Rows from block 3, named by matrix and row number. Rows with one number belong to one channel. Each number is 500 + 40 x the weight over its row's rms, rounded and kept within 0 to 999. All counts start at 0. Numbers have three digits each. After the name is the row's rms in percent of the matrix's.
# convs0: first 3x3 conv, stride 2 (model.blocks.3.convs.0.weight, 80x48x3x3), inputs 20-24, a 3x3 kernel for each
# convs1: second 3x3 conv (model.blocks.3.convs.1.weight, 80x80x3x3, transposed), outputs 20-24, a 3x3 kernel for each
convs0.0 091:496536519511578583417559536462481441546552495538517478502479473510486485497489484473499468462539527446512495521513456493474520495557513
convs0.1 101:448437498561558531453488454518509511471464485370437406510496517502509537566507553542492460514468486515558590509477512528493528554552565
convs0.2 093:491499474495428470477482439475463504505459494482510528469470462526560558538532530489542541497520527512535492461516469496520516622532525
convs0.3 103:533490575516471459438439413541501508504568434487505446483536519550553488448502480477551509516487446493518495506583535508508442468500504
convs0.4 104:459552510463502447473501419468534471464557543521519557558505536507505503523465517496474439514510525569514468529529535518473502498495455
convs0.5 105:479417429460497530477481483474502481414441484460498515531601536491512469557541472471512502496514535560551514533503458473483476489510509
convs0.6 100:524451424598514525556509451542569557521556553487452479474467454444476460518484481529549538513541537526507487614526525519497576526494536
convs0.7 099:461493491521537516529481454463470499519514568551569578542499518434466476429478438504452429543563536443488507619531513416384446482499560
convs0.8 102:484477524465469464517541496513597500519528525446472462510532471483492492513500497464497538479513548525523505504513533408463509538486511
convs0.9 110:543499493537440525508459482472494497519467486566488472519525478546494522543503509526489481598507502573475524453513577484509562537484499
convs0.10 100:508549543520519514534569534499508525535537495467437485448492500500494458516516455532535499484500488521551529470558515444469484479463452
convs0.11 101:509479491509423507510457410504533534496514495433461436482526529510491560514512521485487430465474491386485506482463497493511567463496526
convs0.12 096:480444484418446481511474656462482478437440485457512457517501550515478527522465489508502498503510531511520492436425473462390551502591516
convs0.13 097:455538548536511494560565489511492477554501469476512466494472500477452479527517530449493479479515471510444453485562461516553472510567556
convs0.14 114:491478466492498466508478500474495539473518512487476432490500510521454465468498534477515502492567436520485569451512423476559507540503503
convs0.15 095:546525455544586566518491498508497465520518542451445477464524508493562507490564532540562493551539508484512451503500503477499547466467578
convs0.16 101:515563511555504490466445529495530532458495492455510555463469479492501513413447432479529560503506501497530543517506576494474489495487433
convs0.17 088:516510441443498507521466476502491504559493479517465503463469526476521547466459486440471483494490485507448520486513551544513495561507497
convs0.18 095:490568513523562500499558471581549537547512487502478451586510527533560651543552598469475482587524540499503485513468483522458471536501531
convs0.19 103:455452492530497512484505556470487511559522540434473530545479470500488510466464529428529545511548548489454513512481448540452449474467488
convs0.20 107:494511585499466538439438518463491491479510532380444471494455480532520549444452441483489525482522508462492509495428493571481505546455449
convs0.21 097:488494595562521636487532554552553550536533523576490461477468493513474487534509502497453493526461478476448469486489500554575490488479510
convs0.22 101:519567557517619498544619474447479486463487505527484524446481474485498456448501539441518551463516501547549505494509536473500463510569466
convs0.23 100:431490474479497413486534445467507518484474487465459527588512490494510563490551568495522441517519495509555446516481560582508491521563451
convs0.24 106:476518507473473493471476494432483485464504563512520548543514556476470477474483457524508532568513471518475519466490604516471396497486492
convs0.25 106:498513465585538534549474534459477481478500487388458490527494476474508494479464520469527497496507522488475488498495486455467441522429509
convs0.26 099:545514548552450534513449474588500514552471564433465508465432496487487468456456488510468511497500488457472482497480466470554504519491454
convs0.27 092:441460578442511573506536522521482487547539515580513449485498507510520507447467483462479483511491471500509538598466442497525527468520480
convs0.28 096:566586530509459501450495546468432413472447495501514541497499534480497519585559524530470499479457497439482451468547508497521521501522486
convs0.29 097:501482411477504446504487520505493468553499498484468454472460490532523502486502514497522472464482491452495477508482466482490497485486519
convs0.30 097:504534522470481416473422436491565555448480495426483459487477472514514448569638539518511511540513463502463428441474545476483446510462419
convs0.31 103:451452469476502424545530493440413449498433434559472376516513497485502498507520464468508516487489497449519547596528548512465498590530546
convs0.32 088:479511469470428435479468503498480491510492545503519508531554506504510515443446458480517531518551564529560586411422467503535539508487494
convs0.33 106:470432516482502565469414468476481501455491524479527502491525468491512475467500533507529480520531489464473505461521470459526483534496472
convs0.34 103:499456462510464532514549540496482514495520565448441437430448474459467448443439488518492512429445512475507493510467503476521518517530509
convs0.35 099:507510477502578518469513408496484488478555538477527581451485501446480476442468436503490471481488535542544485433479518459498523482573500
convs0.36 094:447508463448483428469496444461452492476550546515584580531521531532529537429484511525520484543474469521509535553554584492465451505438464
convs0.37 105:460595574529555532616519460538480510544576532461480418517528526493473531509469495516553469560505513519465460503528528507473460547513533
convs0.38 092:453469462459498514515516507553471466529519504521559549450479521530497476542486495510505549573488489537459440512510530487506475500397493
convs0.39 110:524478507477458455510583534482507524536496503470463528505495556480474517523502486484465532534499509437466506538504426489544524477444456
convs0.40 112:486485515492475492491500500528514480480477510506446512510508464492533489491488496533507483505541555532446471512540531418389506519447457
convs0.41 092:532528463469497446523569510559574530446463439580582596510450473467486547487519483480500525526482510521540531509518526513517476530550569
convs0.42 102:495505508556541571461526552527561576454451536400464505472446466491484490455498470496560557487476518473450494495487461513487537483502467
convs0.43 115:466430457485502538499480489479527501544541544538485525464440530476481498502503505535481454470448581447559517523462474489477509499510518
convs0.44 096:429480438461510544505483512519427481521518533531473500479537527557574595548550524481480508462503538496461471480498461478579502459596554
convs0.45 103:486546516471494494472465525449475505447576597481484482498487500499495478508533478535510514591538484520464471557526521406445417538477526
convs0.46 101:451511510498506518420471445585587528512539488488545453491450535546517500505434485571484509455542496485514492438535499520445501576489555
convs0.47 088:474513520529578554517534551440545521571500530503500524550486482513484475532491559507514515453562535541530516457435493392480565470507522
convs0.48 100:502478436475510484530571469454495464491488433486452456509526546491495506539489534542506497478527519517446525478607515489428436469495485
convs0.49 090:511500488408435503438519538462484479465535580517561575506518443538481459581547552463487488493510546516534551429475479475457505459477478
convs0.50 095:473544512496483517488513624526519503517490457534546544541503495517481492503518479521525484515460458479461560492477474501434464483435579
convs0.51 097:527536473501515653573586626544486520520558530568574466526561553541553492535544553478472505484511515457532531472505534516517522571580572
convs0.52 098:561492430422500409440513589488512505511482540524516499570535534525506526469485500476458472502512472536522533543510576467475475536494531
convs0.53 101:474510514452444478464498481492477431458478458462519451518536503480531505513504515497473438531474458547461471506459469489508478516498469
convs0.54 095:498525619592541548501485479474454483538545515506495538498492492556522530514533562465483483475483500478504462538488423491494553400416439
convs0.55 103:537471514466470469455459539558520464483489440510482486518487543545503603473491495527540491613506472524448498508533536536496502527462496
convs0.56 106:433427465467463508534515491451483486402484491464476462527497496527463518476462439501531564514501488448421434519540517462505456503509567
convs0.57 105:449517523467488526460525496461459449448461492489462488505505500483495471533506501500479487528553523567546564465410435487463537471445476
convs0.58 096:492470491503486539551481618506508511522538519544521487515508510518509531467509484533528489512492463502508494495512496539528423547535469
convs0.59 102:479507467484522501407490510528524448434481540417517561538514505471470463539535523526474477541450505476499526554484469448463515505521542
convs0.60 102:567508490491443500479481519476532545535526508515516502471529479555541566468467440502485506493421449490549536496531479463452470404429414
convs0.61 096:450504429462505424448452436508533484491498496506533558513498514473489491466521507541555524567617533536561565420445501507526494510511511
convs0.62 098:439506494530525544519514558511485463543565515480587531468508498472474400546513515473503489491546579584532490549486572478496497478437540
convs0.63 103:491559459446525442567522503473476489482529541488482511459556451462488448536555491498524493515503487452491549538463517507473473508514453
convs0.64 099:531475493492450498576530481495458514470503460527488502493497525473492492488506518523521475529493477484490526514569552526482564457480445
convs0.65 103:470537507470546462500557537531541564468474488502557556508478516462492480529490504511452536475515538508519520520565535456550492487484474
convs0.66 097:484504457501477488546508479475538514493524492505462510542526509502473431479404444518537464573539441489499519556535438586578477455478541
convs0.67 103:426503526513604533387487510517504530518527512472504502502486477488515467476517534450517522503502477521506572534482470502542504500426507
convs0.68 095:448576448480546489462530509485506493480457433540550490489487503476498505470460438493500512502491524512461508446459430571510515551518531
convs0.69 098:461442526518479448553490539454530528454546522505525549502483491482478440399467429550542525556506512480475416507537490451481520456505474
convs0.70 098:470443528372500545438500536522538468554571558589533493474501511438450461462472449527524500479528467512541469540605573492499486495490457
convs0.71 096:547547592536527515491443486488495522498450423464461536519525534479541503567539547509544506496504485514472453535488547497521489497497485
convs0.72 098:511551486533484506571506523493516483548544473527472484483474507453431492479466482524472460485469486474535501526545512536500406538469437
convs0.73 096:507548453544585484498504477455482467515545492485508549492484502538482441473480475555499491471553527496507525482463517462457507479447458
convs0.74 098:463512503490499498451496485479501464529539473512485467483456494480481539473522494464583539543510498486509496495527482554500525542549457
convs0.75 097:539519436497451477465426544556463462566501474549460437469477520450470504467480461454493499488469536470536561506506469489517474545640586
convs0.76 097:521510570490574586508459508497485513421451498474415477553570506518489524426449495500504495501446520520462494515546465494472427507563508
convs0.77 095:440510586483431490406446503516516493475485448479479512522521526487490511512483429504519538508485475515562511525514467502511508505486496
convs0.78 115:481516492453572505504523532472486526496490552470501481493503482507513499523459502497488532459585495556568367490521521416542481487525501
convs0.79 109:457447502446475554479493564479504498525493478517482431455470502478476491534529511523504498503499539511498550566558524450528583525497568
convs1.0 099:520515443534558461504584570509455467487456570532490503470507484467417456445457460514475459556522515506491474498535522490529515413457443
convs1.1 091:502466469529515484530520503472501484590528477533474411494537515472449443500447483485476450481494471540554614490520504502515543491416434
convs1.2 098:487457513466447487537510475476503516589514497549570501520541469462455522528530563481521495499445420507510525514515551541528549516474538
convs1.3 103:524525496555537511545515530530495497548511561481415503484457498585641540441433454523449471468546507547509501540488489540454451500471539
convs1.4 094:559545501529496480459433446475503535512497463533550489500583531549471488505505556493480482536501438500418485559471491446454448502526530
convs1.5 082:489493515507478497527435466565536514552548523602519550473497523533499480505508514463489485467574438478481499474477522457594639460469555
convs1.6 088:488535524555469491524511481498488518529525438416485473455536516474557483479336493508509452431488529494528530531503492518476504429405517
convs1.7 113:489506561481459563505451456549514530520526511483490489440463470491427447488531510489486497512547578460416451501455511455526455536545492
convs1.8 086:483537527401426524449481587461595477500518520514474509480471493607583539446463548442462486493479544473506535489438521463547509471541532
convs1.9 105:529495537476533416461436514485568517476504521510502499537507567469514519479496524546469480493512461531495532534485490500476525495511531
convs1.10 109:463501440499543540529590508526506559545561528414482418509522447534526490434526475527504503462500441485467482494469542444497497510495506
convs1.11 083:534485568467417544546463492493540479524543460596501507554529603465498557528509544507578484468458411566530481481474457473487522495536492
convs1.12 092:513452496470433532505494480482514537557469471506562531571543555508479545505498521507620650474387451584514539491499497486456484544523535
convs1.13 106:450430452479525550530517501470469478486546411480462495505496485457462516454405465494475516514477461511456458508531491461495526443486470
convs1.14 107:490443512526537496560545497508520549513469489526500517496504585500494563443401519509506486539495464519527489593522526581477492576521540
convs1.15 104:525480489517461452517553497458451485517510497491563412511489460519507456493461467488491423470444429509571518498466521472471581483508485
convs1.16 124:465503483504543513503543473497510500471448496516541496487518480488467533568498529479475478487584584432503509471457433551429584476420443
convs1.17 091:509551566506505508478460459535520522494473533506480500506514484496566601483493458506527478587450468533530487483486456499406461454457567
convs1.18 113:534476508480434543502508467436454417523646476393470535475469441479480467515447497511515485424499496500471517464508497434518491480515541
convs1.19 082:432430468505508461505533557520418426509556602509540580465438508542501472494593472474472501496585499495526487462505468494535533506531563
convs1.20 086:428427499452442495541512541507505509522421425521520479546496485575467607544479568478517515460464457522536503502551478543507494549516543
convs1.21 082:523532486461512526518496503490480499484411433554495468485467533511534491438478523514463499486538489539464501469456540515453591565419485
convs1.22 103:527456478498452457514542470502496500513487477483517544510545513506471471461471439491546540476477419516619617506553533428521419452440437
convs1.23 096:517549508500523470417494483539574516407472545521548533559570464568517594519495485514572503518405522521520520467489482475524475520513568
convs1.24 137:457518505499562590524430519479543525460507434437482500450520516616558540493472480484470455543576507425481442481482499478453422519552451
convs1.25 114:433417487506576539519507501472503407521478460605612595542582556505468493540467488480500456460455448511563561463497523461482449498524525
convs1.26 102:495521481506552467485480597459524475523458599473481495445492449477550509512531492511469492504476466458467479536534522467492491472545482
convs1.27 098:532446574594493545532543516534527405534462485476523547519507481520583494572521502475451463581418578519562445514540539476540559521550569
convs1.28 084:426521478550552606513451430556619521509507535487506467514492432549540508523484511488542525551555516449527472435511523519575487493566539
convs1.29 092:456391457527427569530520459471427455548470485553561523515511525511500480573492508480436463583523537546511517483532545498496459460502496
convs1.30 110:462445467555475447483540466486517452449458528508509507525488477495409468447448489475464440423486549485487480504566529517540581483437527
convs1.31 087:539525568529495442493454480518499548521527484500525497554563544545557566528467448568476535526412402510527530514472510454482484423546455
convs1.32 098:492488533540521521478415480541554545406422478497511478453530530483531540501483493481463487534452484483494496515502480508419480526605540
convs1.33 089:459451487506491564480460417516470510518514523589546519484402428451458451466423476477465478484545448500533474549489548484565491479491491
convs1.34 089:444511608517547601525458559511499559566531533512436523511462493612551554469502482444469473461571525514502535475467494507434459485500459
convs1.35 093:576550458528511546537579533463522522476559452475516506538524428524476425444421450470556510470509528498510522580517514486470480485512526
convs1.36 090:491523593487516597550536490504495540558531496488508499511544526460458493453480555486518522476503463454476558468493541526535485560466516
convs1.37 111:559546497506529456544493484520489474488527436466505561502444516571485544505503504502512447496615501511469509489492505531579485472433456
convs1.38 097:478461570462487539511449473511491565482438456472466479507466518410561540533569504510498504532459455503477498436484522538509541486459470
convs1.39 110:549534560547537503483515579540491515513535565570565567459490525518494444493522476431471509394461480497543519423482524407497525509507464
convs1.40 112:489442549524543488529539467502568510505492483522534529482497467544524540496512551501459457442477490526513491526478503564529513473493595
convs1.41 085:455480471573551495470572503572639566423500554521500532525491492516470498493464439506489483566566512587526551506493535497529511506518535
convs1.42 105:468499527576439510497491482509478508566519579511430529498474484528527452485566464479467521447471517467507493395553492410641476444452494
convs1.43 117:488499517545588534522542485586556525541484499452455488501501560564493548504528557518510513472462450484500430542547546485551490470511566
convs1.44 088:454520441381481424454503519469547527548576447500456448457473458473535482446480515538520520580468404538457450501473497488489453452530537
convs1.45 096:482443494450495510528512470466501460482528531496531529502496475524468493515539476484503480448469447514438483465494504461461531448514482
convs1.46 097:504465466546525397509444424512511441451519487503475543533495533551473535520539492498535504543435480493495470513563457496571472449503434
convs1.47 088:484525565464450491485518548495510494473553467435480433489464468440440479458506561498468463534488484500470514601400487469462469550540487
convs1.48 131:488579553497441510479567516492495494538509536498491518473444430536540449489521517451463480424691519541471458423490482518631515499472493
convs1.49 088:526497450512475531510502477488496475483499517486425494481428480563482479533485527513444471483561583502494600474488471544513535500424611
convs1.50 106:544514490539555551556530507467564554431451438565492436523487513533568524511498491475496459435460480488453537509518569514483536557482531
convs1.51 095:532507479502488419487496417478472555481549499504467518504484516493503442521525514453494469485397469477541553512509553397480513467485477
convs1.52 095:501588497493464470501411469461528484482403495495455584522486468573516444605537535516410468512460533536487433491503494463541454436533508
convs1.53 080:481468435506516448455537469494535483527507491511436481489559549442461489471429468514468490523470480525563539425562451482582432471527522
convs1.54 112:481476467434436472434475508454414487482447541495467428427439461473463422476486465462492491490573531501563532489506477433490478483450532
convs1.55 110:536568555500586522483464501507587506465503515523486537564516567530486500551585511447497493502458589501401434495573514530533530542534482
convs1.56 086:484523526491535548478462468500543449560462526492563589484512565508533516451550507583524497488536552478482498428412489550532493516510561
convs1.57 126:511436465554470506504466492501509475388466539487511470502491518563527597467478506450506467542520519504512496441442465481483540507502525
convs1.58 098:487474503516476432483498482461484384511570452425500450446537412530579526545499497462494527507553494550494491503421487515513523496524511
convs1.59 105:493489502488482560522521504577526498534438537552489518498543504605486451495506438487480487417525491499551574455539512489632539460555477
convs1.60 109:553491487481432444507502448490481491512412373484493452443478502512483470533554561437489486459532476530531534522492497462435389452445466
convs1.61 094:467470531459409521500527473438461534532511452424471483561566503472529541470491597512559497499410483507463530549483510500452511514454477
convs1.62 096:493511440534506528468429484531488452504485431516534559552502526562479580449427440538519497535476473482505503535519542542526448489495484
convs1.63 103:527460521561469483506554538484458463490482571511516610476535504477462495540553441533535513557519495466447496473513532519492555398489513
convs1.64 105:530508574419497465493468458540528574500486480456552472556546521474498517469540571523527514500405484492449490476472481529471523474578511
convs1.65 086:504507454561509503443454566527467484411463496485586517547553479536545467490490444531476446484512550416477484479493491452499498414435393
convs1.66 090:495516498530560469457492479539600474438496511466450455517526505483544476475463534570489504481451479503461422554470452442453428495509553
convs1.67 103:508466484483444478530505496485528523548452488429465543550551536478444494509454511477446498379390457476534571537531549519559473479484476
convs1.68 080:451378397544545473451473473476521543513441504534509535512555463447420467530404459466445516496444508510559538479550510416504530466557500
convs1.69 113:544578518473491498560501515472541512441453415435501464522476505611445525544519560506476470537588520455392418479469451508554510504542480
convs1.70 104:598625486553543435479483462502519512467421540517508456510465465476543440552504481538504469489556472496458454505513467501553447465489575
convs1.71 094:472499541508526500484480558521544443455416496524517496508546436540579524486487467439487439507483493469450486451485504492469499416483481
convs1.72 087:542572589575529537477478522519510528456473541490459482464517488493513537509549471501498485546553581451420494467502525504519576488420464
convs1.73 103:526433412515500427529566468530533442486543515526509539472478489517396484494432432462441429616476473488489483488519501453469494472463508
convs1.74 090:544476472470432499515516521470452562504491479530528474490488481532507493506453427437515515584443446482490446535555528480535483434491508
convs1.75 096:474515545479505504441533469531484498530495451506504531436460479474568470467562495544541495461521492519498484406554531497546590486508515
convs1.76 095:502413507531477551481463497518506525511452452487464494447500465528504497462454465439415496556445549512528524535545510585479521488491496
convs1.77 093:548509557583559550490515419513505540529583578473484530542527513571511478479512524576579526422584568507493597558507481457442512530491562
convs1.78 122:501510537579483524546577509531562519497520517529490474561557582463501515427451456490490482471551444508500554518485499466537543499536532
convs1.79 116:558502534516491486466523480430464476526420430489481563564481549427494440469449492498495532481438484551615506467514438496461552483410504