python train.py --horizontal_flip=true --method="simmim" --mask_ratio=0.6 --stem="single" --widths=[48, 80, 144, 256] --residual_init="none" --optimizer="normuon" --muon_scale="original" --adamw_lr_other_params=0.0018 --lr_schedule="wsd_sqrt" --decay_fraction=0.3 --adamw_weight_decay_other_params=0
Rows from block 8 of a small masked image model, named by matrix and row number. Rows with one number belong to one channel. Each number is 500 + 50 x the weight over its row's rms, rounded and kept within 0 to 999. All counts start at 0. Numbers have three digits each.
After each channel's rows are labels from the 100 images, of 14976, where the channel reaches its highest value: "responds to" is what is common among them. Only what is clearly more common there than usual is listed. The data: retinal OCT scans (Kermany 2017).
# convs0: first 3x3 conv (model.blocks.8.convs.0.weight, 144x144x3x3, each kernel summed), inputs 0-71
# convs1: second 3x3 conv (model.blocks.8.convs.1.weight, 144x144x3x3, transposed, each kernel summed), outputs 0-71

convs0.18:491462390538517548548545472498512439528493556559566517477560474590557389459545445511449501471461495415502494494572510593516514529486514443512415453462540469509418491584493415495449447451513605457482552570503468491573
convs1.18:568477505489487474473497484555565516425397460558446439507495495538523627504492527539512513568581503465477430475387502462512434470428458504489424498552435503478530572566514631525497517578562428435496552489583480562556
responds to: finding: choroidal neovascularization

convs0.6:467532534422504509534498589497495486563472420478460467433503442493494446537521424432591476517472463439549507488450474428522545525569432502481553563589449484519528463510533554535462481553379459450492481448529504589325
convs1.6:507621486453499585498541570526510543509525403499417534517481483553463480519536437552507540469460517501407582440554491468398518510492461462542525447569590497566534504473430481469460633517470493555586476473422455474473
responds to: finding: normal

convs0.129:520535475459547492507545492333561545511455375454376496489487534520518342489487508450523482413453473449520503489489499380528539523485563459521485532498419494558542466553594495438518527512423509569576492560545526501422
convs1.129:518481570532530519523600631427473498502486425582349508477454465560582522509576444515457525467479504506495536550578534463459454453375556491526467465516436579509466416415444525491548523447438508465529480514564475534447
responds to: finding: normal

convs0.126:562460471501535504522495464501542505442513458462580550508440397496556625477513437578519457538541492515530468492480494447385599557520537458511511492491481522449527495505484512523498446504547478474486568324572446444484
convs1.126:506469511470483439500526508497501525577493539553455468429483450481392474460471482460443459514593462481507512487465521575437527503501513506586477445509440519522541477468495507497462523522482503523384394447540562524434
responds to: finding: diabetic macular edema

convs0.42:488498461497551468521524493558512532511505402539530526472443459448538516439555462640523468525536530686522541574548531508502588527479501604531501422372480467488546473490497488444521546549526515473540410356656566509579
convs1.42:415466517493459430423541447580490430518572527490526564460485467584439534532549440576512483523531464481589464452489499494446526586574487573528367551463528471514485454497515422545460427561474500449513428467608531493522
responds to: finding: diabetic macular edema

convs0.2:489472419459532517485415494501427442471480439493502392484521557469463508418447499377395505493560516464481431548490514469449599458423495503537541514501478373515445514532462475513477493439431477473469454559442475493560
convs1.2:571514452542582466445493464487555531408596460429676540485494476416555484531489549471472493432477496525467430551592465462456483531585499460481445460487552488655515480501491467486533492431533388513543515482447533471470
responds to: finding: diabetic macular edema

convs0.136:502469446551473451472498456469515536440502581452619457574528431582566614526541554542538449511513472561530497459439515514405552546536523445508461508578541401421570551508520503524448489507588526534526609464604480444480
convs1.136:507479512452500499406480495447449518590425441450412462406448450537488473458490460551469512472486481496424460537521464477527568520546411523579510500497458532509536464470541515448450478584517479492479360514539458484482
responds to: finding: choroidal neovascularization

convs0.22:555445565510476525535456471511459434481574494460462469456412532444421447383460483431429480483476534504484462439469494523482544462430393370418482564609449463500466468473540506493475510476526419488454429455508531515441
convs1.22:533451393398463500484530551498527449431460432553479404511412423479515532531484512519405526503547410521533403453533513441474549483505515518503513468527599489447472496494449515485585459477520506515469526475526406598410
responds to: finding: normal

convs0.124:445479466502474488522435524551529467542506375599324522546509463499433456510460551526412500475543478511489541505489483495461412471522518474451591597551447509468492508519570514512533460471444465531556407549486527500408
convs1.124:462484445527465424474530469523459518487515410485346461500465501453493500511475444461455465537477561473493563456497525477529565516561454514497440526465392541439427386412442469496445464444470378444461420487460426414500
responds to: finding: normal

convs0.65:547538537488442544528458519483546542534561457554464475460414415471486463514476449482486443472491412452469522472476494467453524427427513411487563566583465411434472546521574538524533531574502530528554565571551502546364
convs1.65:471452450459354501390496464485555496467494449465443395521359529563489534531458457514456531537406527487564491480449507455545489506482446490416529528468521491505446386413463458474452378396448428393495460457486395473424
responds to: finding: normal

convs0.53:531543487559640510468460499607542525504527508495495667436537460411554557419440478575485543480523535524550541496594464534516564562454494560448410543473466471491500538558525596495478455536568456444516460418596519523478
convs1.53:429420455542385455470529484483459481416537582353512485428434431510464475482563571582550498558468464500493507465477548484527504517547538468435457529463470537485394427550521483488468498518478576525511408414460454453596
responds to: finding: normal

convs0.14:503496599563545538474475495480417452559492461515571542485458614596545456540552599509445535487417583517558530522470439409475453393555433441451562572519449538579483491557496482613561599520428476481477478599547532561454
convs1.14:497462466406493557446535525527477516465518418403481485496457539446587539509461521510524510517549437480489453556444445532513490583445559447484412483460507428523502606501505528472607490499416400441506454514503526496523
responds to: finding: normal

convs0.35:498538433560563533507482452436552480531519562506598489511517520514506497439549441557444506453530471517455514547526429566564552455586565535538495443421595449578521453522490574425489592476521467494504579588441479462532
convs1.35:491453474493442609547679555521462510500493484559486437479445573527527536462627501518539461555525546479548551509490508440449531450446507485473429556567504490430472569559504507538452494455604496399549448541593524519556
responds to: finding: diabetic macular edema

convs0.132:522499430445455493445486530552412401526506540476510582502490507517522544533514559448514546489521464451507531519496420456552475517463449417482556494567514614484516579495448490541520463518564467494548373470534449451508
convs1.132:419469496459510447546453476472551451546473516477618518467629446472523495523473499507602432425431420492451533530430469564490493505492476508501463573407497533425517478427455449490474559521551549454508502427508538444528
responds to: finding: choroidal neovascularization

convs0.135:470508489509548512493540417536430582495465549496549463436539516443490537510513311427553537434451500463526503550469507481469541519447521446590502491543447476494473537420518500489414532459456463513531422587476563479386
convs1.135:524502612469518590451483560423539608572527524517511466492431460451448503461533424586478537524488492533500522628505506491565449535514418577578460493494513555469515482502488458535505478487509581521535658497562598510529
responds to: finding: diabetic macular edema

convs0.59:583498408462551549435460449498438464494478521486538514487506587482476438472531431475418518482565496431478514574466395491509516512489574473506508528479538489471465538501503450447402496497483435484528440539474535466570
convs1.59:428486464494476474432453483430466460398531525449602452529450592453505535533571490540484479434498500612527456423524426505474480458499488521467392530505477493494513577472532482590493381494452501457512500502477487454552
responds to: finding: diabetic macular edema

convs0.73:471436449430534416402443455560405396445578415492584408435472532472527507487531548402565542567446508479467491470462537497497415484437480498435479533514488612446444541471430441472475508531390453463460519406448439542393
convs1.73:558569457506491557487471544507468487603487572503515577521601485478394415496448589497420498452502554476514490514554482543532462499507530536607532507501519527553526406558560479514450596536556567550444519506586538443504
responds to: finding: choroidal neovascularization

convs0.139:485549451590532453541523465499446460516442501507551529406505483502535463473493388547457452532498494510542457554491511594442642599540559478621546522431583462538587585479460547526458426459590405555521469496507484444552
convs1.139:511519480473571520583504477534495448497540469580520433486444392486491508478611500483539571526503527593491505518561506495443552456499437578527431432457477539436541411442496516483474526434496510484549466458581467469416
responds to: finding: normal

convs0.100:505517399550533397617471527445528549486431449495511472458577473529546481469482425589605547584561499599524464494548505539494486528465502593468485421404475364515494473495484565498597482484556516472477554546580506463439
convs1.100:461438561511501478453412443548479421503515569377525503481517401456489486469548464533472557539529519404519455493438469503459589461515451465471540549523504513478444438470582462509493402526429520478532389519503510509567
responds to: finding: diabetic macular edema

convs0.90:495529548582479491505564504494474585481393498461489442530510424529448543441472512624516524463442470611541461559548420537550592529553486513495466480561581431556345470539512548527453485553502502443505474630559535466580
convs1.90:452492513472558441464321444406541466522506515470560524419584547527486439560597541535520475455503582374473446546409532564522451471522494482473532474428442488513572456403534466557444471478476528459567499637563472548419
responds to: finding: choroidal neovascularization

convs0.25:486526474527539490431565480406480575558498413525459499485517513465530526527585436507517418475534498474592536486400437429460411478460459400571483528568438447457476578462539477416515512486444473516509487430504439481414
convs1.25:407503555572469502483501478511489552414523464499435433460478467533512535476540453538524428373431472464429439553547483483533443432501434511572573578576513503500572529517454410397549474422529483419497542494446540459448
responds to: finding: diabetic macular edema

convs0.76:511530526492488523402456524444471559529510588570415539484492460385529425506543442513496475540501459494527541546544490526459541486509486531563531440430465458542526426471564503409537541481425557516478318483612491453459
convs1.76:549459512475559516506601544519516500484570450598550486504497496499470521492425466449599506571556384571486542547574428491497631555533489511414489590547576461509470541504498559451554517525490476445455473386512497511499
responds to: finding: normal

convs0.142:588497562552545565599468581563629650482522501535407445510430592509455410438543546494430523442459419530510555522456448401566555448463458464481496538532513458472512447499498514543492567491432461476533366547512519516439
convs1.142:480486509475537497545486506498590519395511302434457462534580455617457549516485544434428559487493425448459528486547568465460507536478436493551581504496473506531564474506457476480483587566451533488547495538514488459483
responds to: finding: normal

convs0.43:526517450491631495448532438412434467566468542431487480419510610498509445474505388466470438515581525480532505538496515525537438513478483464473569468488453409543561507494475505477470520540433502508522412461521488501431
convs1.43:539464452493516499496449481540515429444457601466690526470510476461491545519481488493474573402610442503403556419484482446500595544440512556496452545435447534435561477541486514479433521512507412540485476516482548450454
responds to: finding: choroidal neovascularization

convs0.122:497452452559542481504495554476514569555521397568460390543450608478513539522492516481548523581565473534469530419486518416440410513528479475536628600655524402499533474450495529454534509528479469509459517424495506561498
convs1.122:501473423504477498528430431529422458454468514472608587482494489393452468456516497512425519549508433555461522507505449558485599458556504577561462434540545457472490493473394463592423518501607575528489483548468509390521
responds to: finding: diabetic macular edema

convs0.11:551546595550359418391537482463384528430554528480412383491449480529532563437466511502475477520554496466468444525485539497469477449564480474561492493556433565527501487550568458538536518449496455379444437541452509544604
convs1.11:570502477567575575639512511496451571489566447550487533468523505417463521579490488512463452449511448597547467595602506540489468519503490497467462463549480435449530485476505550474533633445504513512449488471424495528348
responds to: finding: diabetic macular edema

convs0.117:476415530472546448460537443443554505555561405504538442484464639588543538492421573557570457521462461472493523524517573525426458557565438555491615513649457561523625491499451453477490483491498449541487458461407459535562
convs1.117:544535503513495601511510480543437455564492435575526523540467508523433516467540444459480516477448492545525483486528473567464481472489485515558476439404452418511531509491415408448475504507500562437439439503503548482411
responds to: finding: diabetic macular edema

convs0.140:504421468504500464465484434425547530564479492512404468475534470474428515493513538510542530441513501537499469423500463530435466549482369441444502609540533436387506478548473456460475370427410475426471464417567446432504
convs1.140:529496458492587540526578509532614521557581535479533486506479453531461569474487541506478506492464428510471509576445524508488553567521576446549540555558503497551523457470455505469538442537626472512533558515508501500463
responds to: finding: normal

convs0.75:572510509489542507490504522452500521453510570409390480477429473365474510478443448324498506501491433479506496559459492463444442464501569458531536470407498462485557411448574486537441583508425531465471484494505546466478
convs1.75:446448515500475499536516475517516486447520454550463429454535415553560532454532516496480495509434509572500495542535518484456523527491489546513520479582495358477513536459452458389510470442505458422488466466500426455531
responds to: finding: diabetic macular edema

convs0.38:483445545465509538456375419514472479510569494468519529407488505591498438555550436465466503425565620403493506517463457435484379452500536494451565560525506552520552602565499474501477529491488502432494474529413509504623
convs1.38:542424490454514478501527434518526410512495550488478483478539419449409426482452455562577466527477464505444508375452533525428473487438441506500387514515422532511483472581512529473458546549482512565465461476521488484481
responds to: finding: diabetic macular edema